config.toml
train_examples = 26041
input = "log_mel"
spec_augment = false
mlp_ratio = 2.67
head_dim = 16
fused_qkv = true
layers = 14
width = 160
beta2 = 0.999
grad_clip = 3.0
epochs = 31.9
Rows from block 3 of a small CTC audio transcriber, named by matrix and row number. Rows with one number belong to one neuron. Each number is 128 + 24 x the weight over its row's rms, rounded and kept within 0 to 255. All counts start at 0. Numbers have three digits each. After the name is the row's rms in percent of the matrix's.
After each neuron's rows are labels from the 100 clips, of 14976, where the neuron reaches its largest size: "loudest band" is the band of the loudest frequency at the time of the peak. Only what is clearly more common there than usual is listed. The data: short read English sentences (LibriTTS-R). In brackets: how many of the 100, against the usual share in percent.
# gate: MLP gate (model.blocks.3.mlp.gate.weight, 416x160), inputs 0-159
# fc1: MLP up (model.blocks.3.mlp.fc1.weight, 416x160), inputs 0-159
# fc2: MLP down (model.blocks.3.mlp.fc2.weight, 160x416, transposed), outputs 0-159

gate.271 098:119106071149095111123146118112136141134112160146159092104134109111151118166153137138124119144152141152101128140143116102138104146116116143134146104133096144133154128124125133142100138086103147144121130102148137123156122148114166164187132103125136152164156108138155115098136157157110110090170115101136095139157136181154111125112139152102152143179088181065089117107138120092129162086115132167123133103073165138137117100147131165108130166144176127125131087128150139121096153114144128
fc1.271 094:158124148141149138133076155128130143147121126138112106119100120113119119147134142101092165125126145173100161140064104118119149120108137108132141097115153125120156106098121162121136138121130113129106131080103132150179140117110131158127213166069179131158123136161097098154140153106120121101151103128094103102060124149154134117131142165144096095145153113122101147135151102136122145086143141152120121157127155133144162117121148170114107161143135139166148138122120113124122110090175131
fc2.271 091:132074122090138168183132128116134085146100143128091126136115137119128154129160111111123099143139152148137134078155113140162139101126113151130136133124121106153044140107124078159120149135129147096127161152166115132121122164110141138164118169145106127171108094120133121132122108100142116176131129176122139127141107173115124124155164138152126142096169138140158134136147109083098171102124076109111143124163142137119137110090148123153153135106112135102097135118132147093107073162141129
loudest band: 250 to 500 Hz (41 vs 10.6)

gate.302 108:159084125143114124137124177142144125106104131131106141143146120131156106103136127125135082139118117143128112090131153163140146153108130107147147121142165064141093170120129095085090098162111164101121169111178151148097108108121121130088146132113118140113115198074131081098124126157143106111126133101180152105103138108126131123120141094126098099149139114109125148137077143145095118119130110141121133140143101113114147157087153188095103123119120084118122091128147138131097112109122105
fc1.302 108:103155116150133150161153114155110160141173158128084104127147130159157176142140100084082120169127094122139144174130120102098148128150137156108099120137093182123205116087098111138136105106124115142144127116084138146119174152104142115152129113096136108152120145131089118134142134160148107073146121131115103119130130162135130139126110150165101152083098102147106128135107117149143139172121118088094109148151102115160092090142112119153120150123118120131138171143120107126131144120105094
fc2.302 107:082121117179108121151142079103094142134183106142141140139077131128105154118084086134118134133127134160142097123149148168105103123160143094125091163137093128138111096115103141125131131127110093126124141155131126170115118126136151160109132147195089132125125087145144159143093118120141128130101135114115116143165144136097110124163109068142159143114111167088105146116166149101134142142157161091151124154143146114099116136121117080169136125092090156113102144157122145121108129163122154
loudest band: 250 to 500 Hz (27 vs 10.6)

gate.239 097:157128161109119156096137181145112081114138151174094066146160117155125137134146109143152138116108147123127132133131127132137189119188104135096121109195122105122132095102133138127142090109129117124144155157104177169134117150120131144095140130146120163131143166117112140152135071130131097100148096146142129106104121136100120137130158119105109109120095102117133136127089100130147127176123135120152131094170194118142135129120146149127114126169128070136152171133142164149134126128105132
fc1.239 100:083106130075131164120148119093139116141115124096115174086135146081111116084136135136108100162140116156135126110145127179119125146108151117146135113148184118108136140156132098126106129156140183094115139146134156136118120124116154147141120109082143105133099167114145101088133100163100104121123143136125132090078119131142111103154098169129106139075134130113125095159147150151169103110127169132106132148166078101111151113120179145133138126117154130114129144146144082113164151169131120
fc2.239 103:113145113107166143158135146110179128138121133121159122143093143180112088110129139125137145137137115095131146120119066158141167168121151111091163175125125168158152127115116095134134147171083111132184128108119127153110181113158173126123104143101096135143080132127103106123127108132110116104115126061114127103141136105117110131119143119106147180138144120100119089105097123136123130120088120121148136101140124152097133115103129095110100130106145078116092132151104138179124096114139158
loudest band: 4000 to 8000 Hz (28 vs 4.2)

gate.216 105:120126112132104123110109088134082112073053142153138095159121109096125187149123104146120150128144152069136143106104121095140156105145136177135132121125127153100140133111107131094120088100068111095110128115124131127127171115169108147133110151133135156140129124084114134153145121121140114146132126128123146142139114081086110168147121130138123163099109102105095159107173128120116064132111158132179124134108126132140106136124136118077150127117113120145156096105159122144143168105137107
fc1.216 102:152098173116123118127142120074177119138162104144149114129118136103148103146135101161106090126172146126143160108101125138113116136148100127194117149123142131149106106120141129094094131132099133105072083147155143137109143171113080093130122134139124160141115093083118127130084122140172155102143126165135142163139129103104121142176164103125106136120091131128129156141150137105116114178144196131123144109113130138117142137133102128131140125111109118191135113087107143139149155151141171
fc2.216 100:108112150127111104125083166125111093151118099121110098160130120138185133084142100092103171146148125144127158155106124137130113112158147137117177139126085152159117160113091148130107147111107155124118104135123115097108162120151091121152185150122131109092113128140116126147178117088094154132108137160178125106130146115166097106117083136164127164131147101127155115137073118130103108165151137113120153116097093144163158137126126141101163123120110116098106122153153122125110081130176138
loudest band: 4000 to 8000 Hz (51 vs 4.2)

gate.360 094:108120145106128135143124116120123130152125153113152166131129126086114104117126124142141143105109159135168115058151120154152136115075148116177088147139173108129140115141161127108143142154134140135068116112140085125140163139124142189149133110156156158146158149083130107110157097103128141145186142132168144147108144097115132085150133142085120148158144143122149106137138102170095119113128161134120111136124154153109150131123178126129133125129101128151158138044147119113150113141154155
fc1.360 097:141156142115141060131161164155124151134102105113111137162137139115114096121159142133126138112131109135107108149142145153144096143135111147164156148131125158153106108160066141153110088142145132120162149145100118084137084096153101121142115136154141114141140103117115121146165140151129153143143175180134130102169065155161097123124124124121164134181096115111130106117102131128126117153157146138106098114110105085118140103148141103141176117167146089111168128139136162100117178139141103
fc2.360 089:140110144138151159161099075102126132149126147143156089117137119118165132147106125130111137127143129113089130105120164077117129132132198120119149152115084163135110116106222119168116155198094130092084143119139100176141144139078104126128114185127105147150139142164121119114102122096128079102120118125154133113163125112137105132105150133098127119095097162131112151109126136113132167108126111133115137115125164135120125130139109114108132138127145117121082140091147115145150154146134141
loudest band: 500 to 1000 Hz (28 vs 5.8)

gate.336 099:112107103130099116129095130152137071141149123140193149163142129112132177119149181158130106139185118135132117135155156132144141157151119063129140116118136125112183115104151114120127110129128131133145135093103176142158134128096143119140147142128133149113165148126154095096131120152134110146104155098120134131099185141152149102112097119122098100153158151087146146150141147129120124117119152127124118174134111134073106135117152164131126111120143085110127166066097159123147154105157165
fc1.336 102:102127157130093116149127114073115117112131148125110161136141142156141108134113122132103079139103124148165096098104157119107172113107139106131114139183114167154147165140098114145099121113165130145106147106134145150172174115125099140112109133109118105161131131115151109120123059129147138081124142110112153161094151139144149088156103141172134135134162111124146130119156138154178146095093161130106173161149120177144132119111141146151121135139100121097180149156089151141160142143113135
fc2.336 099:146160115106083123096127132082147143129097123137082141157168126125110115156138118129133089115122137127167102109131145137125150122108136113112135131136107113149126143138132135174110145156110108113130132155134111118118142111113123144083084104077156122125132171106127118125087114128147160104123134106125110118127078103133139100130097103128059112134156115101151121117116146091109153176137091149172086175130142097113096119116143147143094113121147113119143107172091164114169090152124209
loudest band: 250 to 500 Hz (54 vs 10.6)

gate.412 104:158110100136120123149127161130087119108109145110141132143128078135139131112120125112121132087086147124120119104136141117113186145138130130180086110086079103166170117147138129136119109126129122132107109129142150145120145131157132139139144121153138148138138095147113140180126147064154088122134140121137124123106101144092140179111163167150133134117140164110153158130100133101108170133133119094103133106106163129168149113126128077082137132183108080107130179105149180129167120114109129
fc1.412 097:111105189137140128133141139131099180113129109120122101139136147125085118131157176122128141134091137110079161117104119169115139140137150108095124118127167094089133158114136127127111130163091139129156132146070141113136148146118170136115095173145124133154144153127083124146173145177114165164144098163123119105149135131123085112103078153119103160118097126078102146157128121134092100124145120110136114127111137118157122121143077162129136098149118111083129081119156106150154113111117153
fc2.412 105:152142132143160128136123130145107134131173161110135125105168124160101100153145088136154139077119102113149113101117149131111124099178154141123111127119115132131122169112093163162091080165123113145121131162187136127146119126148112103101140119127090110082111122159140141141126126145088176126107139130142117155153096115146150042170132139128148147159120076126103120130138122150102113072135143137139118115136129134156142135143133116147124082167164112125111120107185113100101149105103135
loudest band: 4000 to 8000 Hz (47 vs 4.2); 2000 to 4000 Hz (34 vs 2)

gate.341 104:102176106114100114144109113157121113088068148114093116123051100128105133161135146132113125152147140158139109102167158109121138126159101047170134124124121131115184131133094134140137139102105144118132097133143137144126128125146160113115102174152138147131158129124119140134134135132129099135155150138146138098148097150116081139147116153087112129154156164120115158136190147143140130152132147134108124134096102072158182127126158166146142113088136133129122131136160122153118161152113122
fc1.341 100:120181114136116063160181136148121139130125122164114121162116120127111130138132109124100095159140115086136168170102147126148159115134107153135120140109119129137120151146115104183147133133131116125128172112138129102139093113100132105171145146089168099137173095152159176112092121116102126148135171095129135123141138160116159140146111158133139120122157117146071113078105164118146130138145043135125139135101147145129131136162142146122105147166135132150138126177103118097150118132147117
fc2.341 103:137145158134136145136118100132143137149119152155112085188120164094144171118157171120127152131118107127112106159116157147135114075120121120170122120094127141119152138114151125108135167154145126146168165126138144127160137094129182104135150153116147148130139135122131112133128145117087174095130178139113161161137150134112197117140064147112190117142103115178158134139168095165102115130150158097124124158129142152127138123116123125126104090129131129124150157155085156159143147115111135
loudest band: 500 to 1000 Hz (43 vs 5.8)

gate.87 106:134081142139119133121139119160128135126138090083118141142157117073122136157097184137136117125157164144150116121123115170129130133155122108107096139093162102120096150144161122130103122155131155110114141101124104117149137113117109100146126105133160185128157169063118166111113158113151119118142112093133113129101116126095133111142095112119110085162158158141117142123073108154123101110141092171104133133185144141101097133130103146134084131158160081139133151104148157108148157167125138
fc1.87 100:110104134124141161139122163106152118124110144106119168160135142137110118119117114157107155108113137120173128117100130132097093120158161133139156159103172157163127106129100159114136120092154118174126160153167147133139080141092111147105133081150126116116156136124141102131137101093167138068165174158151182166113093083110106142111130132071177130125112163138117172125114146171110146113125088158096172107148116135112132151142157130127115148127123120131115142108146130141108113106147148
fc2.87 098:159104148184160147165121171142117136168130097129113126153159095134100084131148131146138119090112140130110139135113140143109093130083157131144142158148134090145118095157143191123116182160156132120134119118075138159165114143129159142110169115125121129105121112109164090135144114139152158116133142119131108165108093126146101111138143152117122151097132132110151126132162116144146139128108145150150097118103138179147098181100119136177144155134091118160142088106089100097169124154128126
loudest band: 500 to 1000 Hz (31 vs 5.8)

gate.304 106:131132132118093091133085164131123104097088111113134127128120113154051157142109108123131113104150153139103090139090120131111099124129108143142163109137139084104127121112156121105160149131140156121121149107138120181152093133154112121127184151095113129152176121114109143121098100118107159142124120106128128134070121120117150113131067135132104120137168135089103141123092116170124096138148104135133118090159150143146179110161128111120167167111145108114157151116131113145169115153188133
fc1.304 105:097154129156135114118151137140130152110129112161124103131111152152152148129141074114124157152170093089144121101165160083172122105146137127130110118119142110120118146136120117112149136164113145148085166172085108111109126167129102095098152124163110103136094127139142121120125160141111124146115172174124113105128091125139134162112127167147122111093159143160132125135141119117158145137145128151133139118126104065128161141136137172106160135143122134154059141112172158151145185138185148
fc2.304 103:152110127162150095141138133114146138119124181132093094090108137104151189138082098129126156169102072156138115128132178178145095122117159133119121156093139132133157133131163099139126173104146156130123113114167138116148151148134112152138106167141116151091140122123149179103126130122105145149103141165147165110105115143131113112146137112122181140060130113129131135152151105161149117158148133118141134117137127132114143145067145132133100086140114138142118132107179155114163144147156103
loudest band: 500 to 1000 Hz (26 vs 5.8)

gate.154 099:159119121111122116114136144145111129135144112138134156149141122079112121113175134116127126135097141135107106111140126124148119144159115171190139104135165086154056148131100170140152126092048122134145124132161085077123104123108141078135133142164118160137150148116162101133116095129137144141125147060128150142163111102119079138073136133136116126145133133101140177107118099124133125148159110137138138139084153108094103084128127117125122138175138117146130140153148115143114143144104143
fc1.154 101:120155168144130159135072091166114069116114136091137112119120164084152153132148174129132105119134150118141123139120139126138093107147126140146176106119128177150106067127095138147136160115153127113128118127143115154122131099117114134150136182088134166137109128087127140108164121135134133119141129101118155145137143127130074136098101140103112145144141092103137157110118138125171119137143079116144141116149117109158085131196104138168153135063118104147131174144112155119122124116096134
fc2.154 110:149118187165120115124098135137117128096089149136110154138059137177122095127116118118127093110097126128118108130106083094124126094146078085137148141088135130092121154133145085144137188119138120124119086098099113142127114138143109146134139122135126133114115105100111132158136161116101149120122090125169143141122113119103145118076137136100136156141112129100151144117152156194142149124147136137134099145125126134123160085104126147085100143118088122133169122173141106187103103139159108
loudest band: 500 to 1000 Hz (68 vs 5.8)

gate.81 101:123124103124128130168127154158123087117108147088115153128106110082089158133159111145151094142115110129132100110129157124112116098139145090135139146123112095130168106134158143135102169133097110140119122172111093169142112162116100152160113154152107097191156133082116140161121088093090130113124118091173161126175113108136088142088128148093102133075106133099120139140137124120101107144127118163127132104116125142115141147116108166117151154148125112122139138124165094122095089094151091
fc1.81 108:100144159132098189118169155143112124080121124113118130120096102126130113098146092154145109108129153098112091106130182123129116124192129084110122162102118153145106140118138113104124092181079116123152171106137157099149143145153155125120127102143085075125149146108137119110151104135108116129138130122120106102136162113111155150086162122117135075091155117184152117108128156110144113152152175114110148107147140145166108146121122156138157140135127144123135125133120120137081102134086130
fc2.81 103:126111036113173133128134150114109122108106131111126141136128103105140158182143136126149102144144118147111124109139174105103132082134123140122084113144125118102155151175140116137132133105124132145162134130123137152130108140126094147119126136153118088133140081108133104144091136138082125147066154113104123120125113123117148115103153082078142136101109114137107111167149110150134155107146207106117070126093137115119137097110103154179112127111138119159089148108128132107098103109113118
loudest band: 4000 to 8000 Hz (35 vs 4.2)