{"arch": "transformer", "model": "CTC audio transcriber", "dataset": "short read English sentences (LibriTTS-R)", "train_examples": 26041, "gain_aug_db": 10, "n_mels": 64, "hop_length": 160, "input": "log_mel", "spec_augment": false, "win_length": 512, "tokenizer": "char", "vocab_size": 32, "norm": "rmsnorm", "norm_position": "pre", "activation": "swiglu", "mlp_ratio": 2.67, "head_dim": 16, "fused_qkv": true, "bias": "all", "qk_norm": true, "parallel_block": false, "inner_norm": false, "drop_path": 0.1, "subsampling": 2, "layers": 14, "width": 160, "positions": "relative_bias", "init": "orthogonal", "residual_init": "none", "optimizer": "adamw", "lr": 0.0017, "beta1": 0.9, "beta2": 0.999, "eps": 1e-06, "grad_clip": 3.0, "steps": 6500, "batch_size": 128, "epochs": 31.9, "lr_schedule": "cosine_restarts", "final_lr_fraction": 0, "warmup_steps": 320, "weight_decay": 0.0}
Rows from block 10, named by matrix and row number. Rows with one number belong to one attention dimension. Each number is 500 + 40 x the weight over its row's rms, rounded and kept within 0 to 999. All counts start at 0. Numbers have three digits each.
# q: attention query, key and value (stacked) (model.blocks.10.attn.qkv.weight, 480x160, the q third), inputs 0-159
# k: attention query, key and value (stacked) (model.blocks.10.attn.qkv.weight, 480x160, the k third), inputs 0-159
q.96:509541474446483535428412497483459444494553427472518584520517497391452512481473507511507489427461418489502505450471476516578492536474480550525506507519506566479523433513481484419494504493470508510470559517497442542476533487505498502500490531545474467496474461531487472443529481541523439498537426390476505511534507581447530537511462463498485443429394513541461507472510482491412443527458517528466472519498466474465522444458513438444482475520508488572443517560489421444496488460470472
k.96:512583440442476506438352473477512486553529501531503506442455522549488540529496552486467497472521458473474521612474459436561481485497551442450535474472515537460508481455465501474498540470474554460457498515446512533493468513505469483552414531425502543487531457541461532478456475467536508478451439455466435569442429487522423493518433474533517523498577496506469552488492535516558468543461466507472507502446513521472498517498549502490524517500560530477459465511427420539487443439469519
q.97:522532408492511524504462553491488498482429495515484529505514450445453467544509505538459534470516518481522457506554531511455475508445501520589499522455578450510517556558483489438501540537424423550545553495544480470465516534463470455532543502542511526572559475534526509522464528462448562440515543432455477465510477474484425540496560568525428501485453495495485500470608515459508497417415524480482429552519511494492402495519524546507491509466450503508521561534525533551547450522450451
k.97:549496498445521372428495512510489512523474473511537471439410510526419477437514463482506551560519407454479473461474505524535511428469534459511523461495474518485529547476489520458531486484476532483486579566522470523528542524526431421504482520500515418516447490567548525466530443523419498517488515500503490487483432536597524486518468507453566520448572481405483537493486497510457450507399504496467487540490582454470466472564521523525445513496520500510470505469441436495485484499488545
q.98:522458517427487510517526509506496500518505533500547517495481509455477492500470498534487517550493452593494504482566536457543554488471343588503471523527505558406513583531506422493496477502556491549558476539497490415440466518507556487478455438487584507502514525553520469487528536486523510532485483492468496473430496439477545572500431479508529480494507408502495495556515516419466594510522551565509443445513578482490442544508521503466476533557496507467557535515535461492498445483491517
k.98:478379455493471536432495452539437551473546544496527498458492382573458520557546483457436526521461520559507485529464472536450490451477476541542541549512537433401533528519390439403498602487561475438522486541515500431548442509456439513502499504547547474494527532551481481509459568501519497489494496473510531517493512500530464542507524475499507505503509521480471468478535562515493493542522461522504424556565524523460495480464506491498515538516448508485531527505492596448534474495489494
q.99:417487487471494502517547479533438526519568485536457524488448477521511549528551531534494448591529482562496485544460479537521435464505411534497583484469504505517519546507528540494524528511536563448579540505500476464472483532485584488536456494435572465488487610587486456452525543462521565484498471508512497523401470531485531529534442498549524493529548521514543477480482477509529461532577470478485453494471583555492566464529577575582512505496508487495500568491501463477465530505564490
k.99:466518551516433541535531546513429546495546478481519521546498419493509603431514474519493508575482442536510493487544483509479542468481488531490497513500511508470552508499486488440481524501544531504465503493574480470549451507481572496516468509517555504400466493479468499566444505468518461535515492509520545509537444563526565530541528478460450510509407500501548504514460528524458492495519547569454462440407519496475557410542515492540544418521541539433537532444512521475424432493613475
q.100:575507491452502588435485478532478461500418497514467476543522515473551458444516566520614505418450452533503438451445552547498452489487508479491552440503497465504561517489493503509558531552472501451483552464526436503501506494478466523496514522465525555496522536484524569507527447451444503477530504558501510519522396516445472518403500511544546481492470530459515499464469526445517444488453481509572446529453531446472454466484568529496481480548608403455524488486489506526502512520432483
k.100:526493465438491515448521412449556599511531513556499549425510487520510461485525444527448502436490507376536570415468542517474498463479483493470492448550468491461518530439485545530524532479435468542433515526503505551510465524530551472539462591543530467432467496497529565547505572536420531496490527487506499602482584472504585488462473506532497528499549503495465576471422515541529444571423511509541511526486507483530500466560504483482473469506491511509479496493496491492483508550527499
q.101:492427506525489504458511545476446503533533502475481496524478495494497453528459505440458462479489568460371537445507484440461422493485478466437464544562469490476524519491508608517457500545521442466496528509382465497462460448553533586501436503485499465514545519475545569571515462563540557503516411479466505518480517550549513479521580483526561494426495457509412481519492554477534465488483418555498497493518478507453494476541518480519516460526425490537440475552495519467510527535513499
k.101:580516515592484564498499505504489497492497521438425453512517509595441485447496503515467490443517520514493409448489504468475556498519591468442483537570469471514524493524498512503520454525486513424470465578483521444460479471547505538458552525488451523563537537454481489517472528549416487516480461416519479536522501548451490497508511502507382484459508549544512454525540477468540557520544495542577498475501452498541534553564531410464553475512463476432536489555514460534508563548461508
q.102:503551535518454549435484509516533440488459528516530473481453462433459419497498540499502524460463497502532408445555517519491512551555509521567479505498490523518481478548476509456449498481505431451468537441525477493519576453532429497510538594443467507492469506439525524558504462570496495429488533501490434534563520471494503563428501455492506472522586535474531531513525502469458485434480503492437393521522468460519512589530454480573496514450547510406499465538514544554485559443470490
k.102:518536478409444467469466479528557466513478466485499471495440468512467414525477538485443507515527493450478481509451487449539462474388550462545476502499445448517531454471518571490503487479527485524511553527491522513526503447508480466437431497524569522494492546567607549508530557576460466539451498532486508518530493508487496492493444489467545500461505491471409477505433509462460446540497484518532500603501514502451532487523499525478398524420559462538594508452566474515565495534542547
q.103:518529522509542441467510456563470497554510462500480461510493463491532497428511520483566479461558504520478451508472500521524445493464492438504473484523450519529485563515506509557408525479614469481442546533527532493532450496519564541449491596474546493413499528515500443524508504496542457590505450546451481458481461578544521499536477576498504470471505541490520486421525464496489566563517533542492451460497551554532566560528526502499572434433528520544490505478538452436503570432445506
k.103:434537557552545539514546498471517600516511452525486528561533476452560481506500483459508477429610522498479519456477516457495411523521563484533461561476469509497485470481480521542472500504517414471494454510474502518492495482439544489543492521507503572384469486546496462488431583544576541512503513525504507507510476483492551422511552470529473474449397470568550469482553492554471512412481526518510554487533469562489509498468476500501547460490596578483501452490474504498479480456467547
q.104:511518484401520449458498463497558500473466483555466438492549449471516532428532509480557509518495517449496559465469521457512561572491462529520532463441501510456407500476502492491527512513463585541427492535549522508466568473557542463540517501569507513535452525519603529520531513494381519452543504551403559436484490507463543506500554538466506549464478508442489542495458421456438602499462486527465499478551495554521479496558488481477506517501489565516433501533476488514522531508496470
k.104:531480481420479474528511566487510487519499466549555413477454495496465471551412448462525453514478532469517461572510450468467488531480518568477533486510452526390426478511519479498506545510526473506471461521482481495535566473467474438529474497521572451468435528599470533468526535496540520422518567522468445423536499446529508456517492508531522551464465475444503455483479456543475518505436577477498563486505407388502472450518572510494497515571526526521486444537494499492491514440485476
q.105:507525476521485435452565514584535544564456445551457545501516484533460489497493468453482505532463555446510455505469481525489487483546445514432529541479452514442526511516552486578518490536516568526437482496468474446544519376501428453608561568470577475474489455517486428533457488506476489516557496507525411514479430456454495516593535502506474464490475511490522552470519487467512554473472500482510549524445480533497454543540604490535507451547484498507504503520516464470537468544513563
k.105:440480478494565461489547512513481533516568452487553564487393534544529529473453518448494512486466485437492436467439477590489460480494577488470467492508500487520525500455484493538517437546537573539464488475505549482509525404491515460540509522512521514445551509558457565536459482462520507546520508513501452454501509479552487402538426595472492501438582508468474482542455529534458596514501449561511499518450489458464469467554544493466524496508493498481465515456442477508617482525460498
q.106:466466517467482571447529489450471483566513470456499506545523459487447531456445427526527463555448514541532542498459510503476500495551506554545498446489564508487521551524559518497518473601504514531515487471490554494558492457407499513495465487518437531493518505495521498438505570598529431536475529485461488462400420524506500526559517573509511492525495491573493548492480500433516393427545542451531474509542481481501545457385499532500581534578520465487480501521516496491509458478523545
k.106:470439459446513477496458461475546477479504443496539522450498468503467561548499514505485532545460437454524548547432473567516507499415458461487468546525502520557515517376541484551492508432533548399566521564494515521433555547434485527518408494456514489487573498533503538541517501499443418548533508457458494478515514506534460510504468467513451510508546470463478474484464473577528463596538542520491498475478492494449489506492434465554468490509543428545506567577483464446505502523482519
q.107:470487438537537568508439478507558468558506487500496459591494530496541492522596457526514498445532494576488472527464546574479471549555510502516454548578471458505497555407506514465462523509456475447553535529442480545488469549502538513541470580462457513444502437414536501525466546524522509576525531510503471504512530419581495485433503515519511529512403522440486511453479511464523469514503528509504458556483537465436525507496426485437459430490501533443490441513465491573508529455507497
k.107:490611472486527431549448453472539471493446559465523541510512549475487457524550502479561528534542484553562543459448469466456501534528450456513490513496484407543449514513472516528494520482445434442532496480438408482555458543444563519535474522542516549481496506472596453513460501516505570557488489515531478493552521463489447506476496435473432551518586490516515478494444518465526453444402508474513553431498490555489486581477500481446527504430503536475462447537482509496448480525494483
q.108:471444480471502472423528496466487500526508514575529510531478420534431568540543467499485447513550508526480574547512524556488507533589474518495476519454550433536528461509493521488430498513453489486528501509501554444494497531480468528538498482507472522554434538464549472525510441484447509507526539475511558492491527525495509565497529558532487443505537564536531575430495520526507433494507457552398500467436516585483494494420460460584518512581558398436509544552474503552517484444496530
k.108:501519508531520426478537505515499479482476449529524548525474502488455536482476419566510536545448481397468525482469497473535540483467459466439512473536540575500493357515435478487421481457533518539449536570519410550484498485506453425503499469540500513448500530578478484527523502479535457570592461555538570504493530510490470538518439476483570547448517502471467465521464475506509482497442467557509507538462490475436500482551459426520448489489537517495513530460502457547442554427505528
q.109:539485466497582495525459569490522579495552471487521531521548530460482543511560537487565596487563480498493538514488500559522453513535482573495524506538482531470462541486472443436527483520557502522569469408525537490435556526485505407485538556455521416419482523501485476456477441470489450506489433521523482504489484528538593467465446490556523473550555463508560491497479475575537565476533504540523605474482581526543438549474490527511472486513496474516525480521478447489515460540546520
k.109:432464497533539527547460431587477528448517539509530544555515442514515486533546469532499445475465513505490467558564502495463390501511447530518503480489534530538524501531488522545500555499628478547504492458514451497560509524575517454531535570536559540517501479405477521545426475506509516514524482527435478506515559432525543493457537529522499408549569531460439585489507439478508549506538552500448542494506519529475430503496535482524533547508511554578491540450455525456517480524497517
q.110:485494423473557513472482570515477523536425542472497510493531482476526448464480519459486569473494477538528473434531495526557462526532496566531470507579468516489536460487461462490482500442508535474487517565480531481572456570543506518504545462573515490504505476569512531543602473522537470571478467533470521458476457497573518548483511483480497480569473405515527505452505575470542429465474535519543526431493539532431519579454416547516498469440472538500531476483535452513500508596524589
k.110:503439484512559476456512441537465549440527502500471466477551487502566491498506558479531569508488533517485514436513561457499394513530483421429519562489460444492505436535482513519525520497514451480485530474489459473543459490532513499519487533530460494421545445559555473434504493479525551488482470540448471437499462534531541451556461456425498450533445507536494514454514503516535591527447427496526478502495524496502465550435435549625514478558493519564519456464555559433518520491509549
q.111:463504580451482492556525544439510477518530482604518468499512465550531437441512550558403500448476466491555472519449489541481478531487462534475556522511506476513571517490471539424483465487517383504495481488472523457470440438452511424512446592519584514495538497488543546488471493488475511465471451449541507516483514461478494460485536487438473512568556524499497520485470501546564478537557480538500447423500501569432460495496490535445416472476484555523566494523508463521518526589507488
k.111:471536472507430565513499526535567465437559491504473507472483501494451443484568496541479501536449527464542481480418532483517463421506435512518491491571550516480499523481534516479564533554513525505505465502522521416562510497493398429540453453568477559516554535441538510487479502467459441501524515531552501482489536488548445507572461533441466515508586535471608551532485473520576521461532443484457484456510508486475495542466565529460449496528571477465503497476500497428508522517602528
q.112:484473501482558519511482550464517585465537570500503513486502515536479535534514531545499445433485501550482491558515418458463474461492553489476517557481500400518502550517535484486591547487515459505520578498470463536531440484584416502516525514545458452566483449541540456478478489524427514487490449478514531544551546501524504449503430573492499546558503520492485561549494448501504553529470563418511512497508530523530444464494543543482499557501448431415515563430455467464573469535541480
k.112:584588513523491515501528473464460475500573479516466522529526435553476467545466495546494545480515436498526481492523475512454483460546562533454539489481526525516549548536532428464559507532522538487529503523563560558519580523466488505533492500454515426467446502444462437427496485483377509505446447495445456508529574534527501547564506514486512462436582548470535533466531513480571464551539449458508523429480495530488452422484516523513451566459484495521466525526474461496518509576483435
q.113:528503444459473503476519519553519529558472473599479431464495490518564497477552526522503543472540455497498452539484449508508522515487519476429445510538472470553464513392494526530493530471439455503498554485467497473584487531497501414463498481556458490524506546545543492547473503453412442487495511513569579503540589495552558463510557549482474481552467494415483440456444551485526549489482459551483519485439457491426499534496475490497457442557521522403503477515502542502491496577549448
k.113:574497507525469429454550480434461456564535526525523466447560427550521495500502466471485529518530532520489553491583551466523523520517476518470493528515450462553544522432470521430474550443459466478499464544520523476581408485455504414446514538539474424452512482512610470531546539474516471472426544488545558517589541483481486495501485520562532486477520537498567507404485494475555527517475544515442458480503499527487464562473457434476464501538495508429539475464538513505498483509448464
q.114:465475461417512441515454543520475500460580545513497499527499480507440506464530455409496508533497528521520538403506460503535425479576532482547470566412502526454460522546519411501512472445477589550494465542543488526526549449473553478519521469561522508454480560496402485473488487478491482495483495502465487461563492390426573498456502498581503506466472474519520443526512487495498515517528473548435510458575483552526502513487422516450534472537495531455544485557534510496461431494475495
k.114:448526492486498422522580557483556488538528505539525530549469456538498502428488435460476515462479547453514518521524497446424488472434602509482493463420503497492466565490465546522467457538440522523472468486489487513489493543463486493546483483477473428600405498528518588470490481541527555489552493444560430543440536452422551496565557503451532556499472426481508517529449505492521438503443497535499413507512517492497560543556564500491517464510481445519461521479481469493483472536460518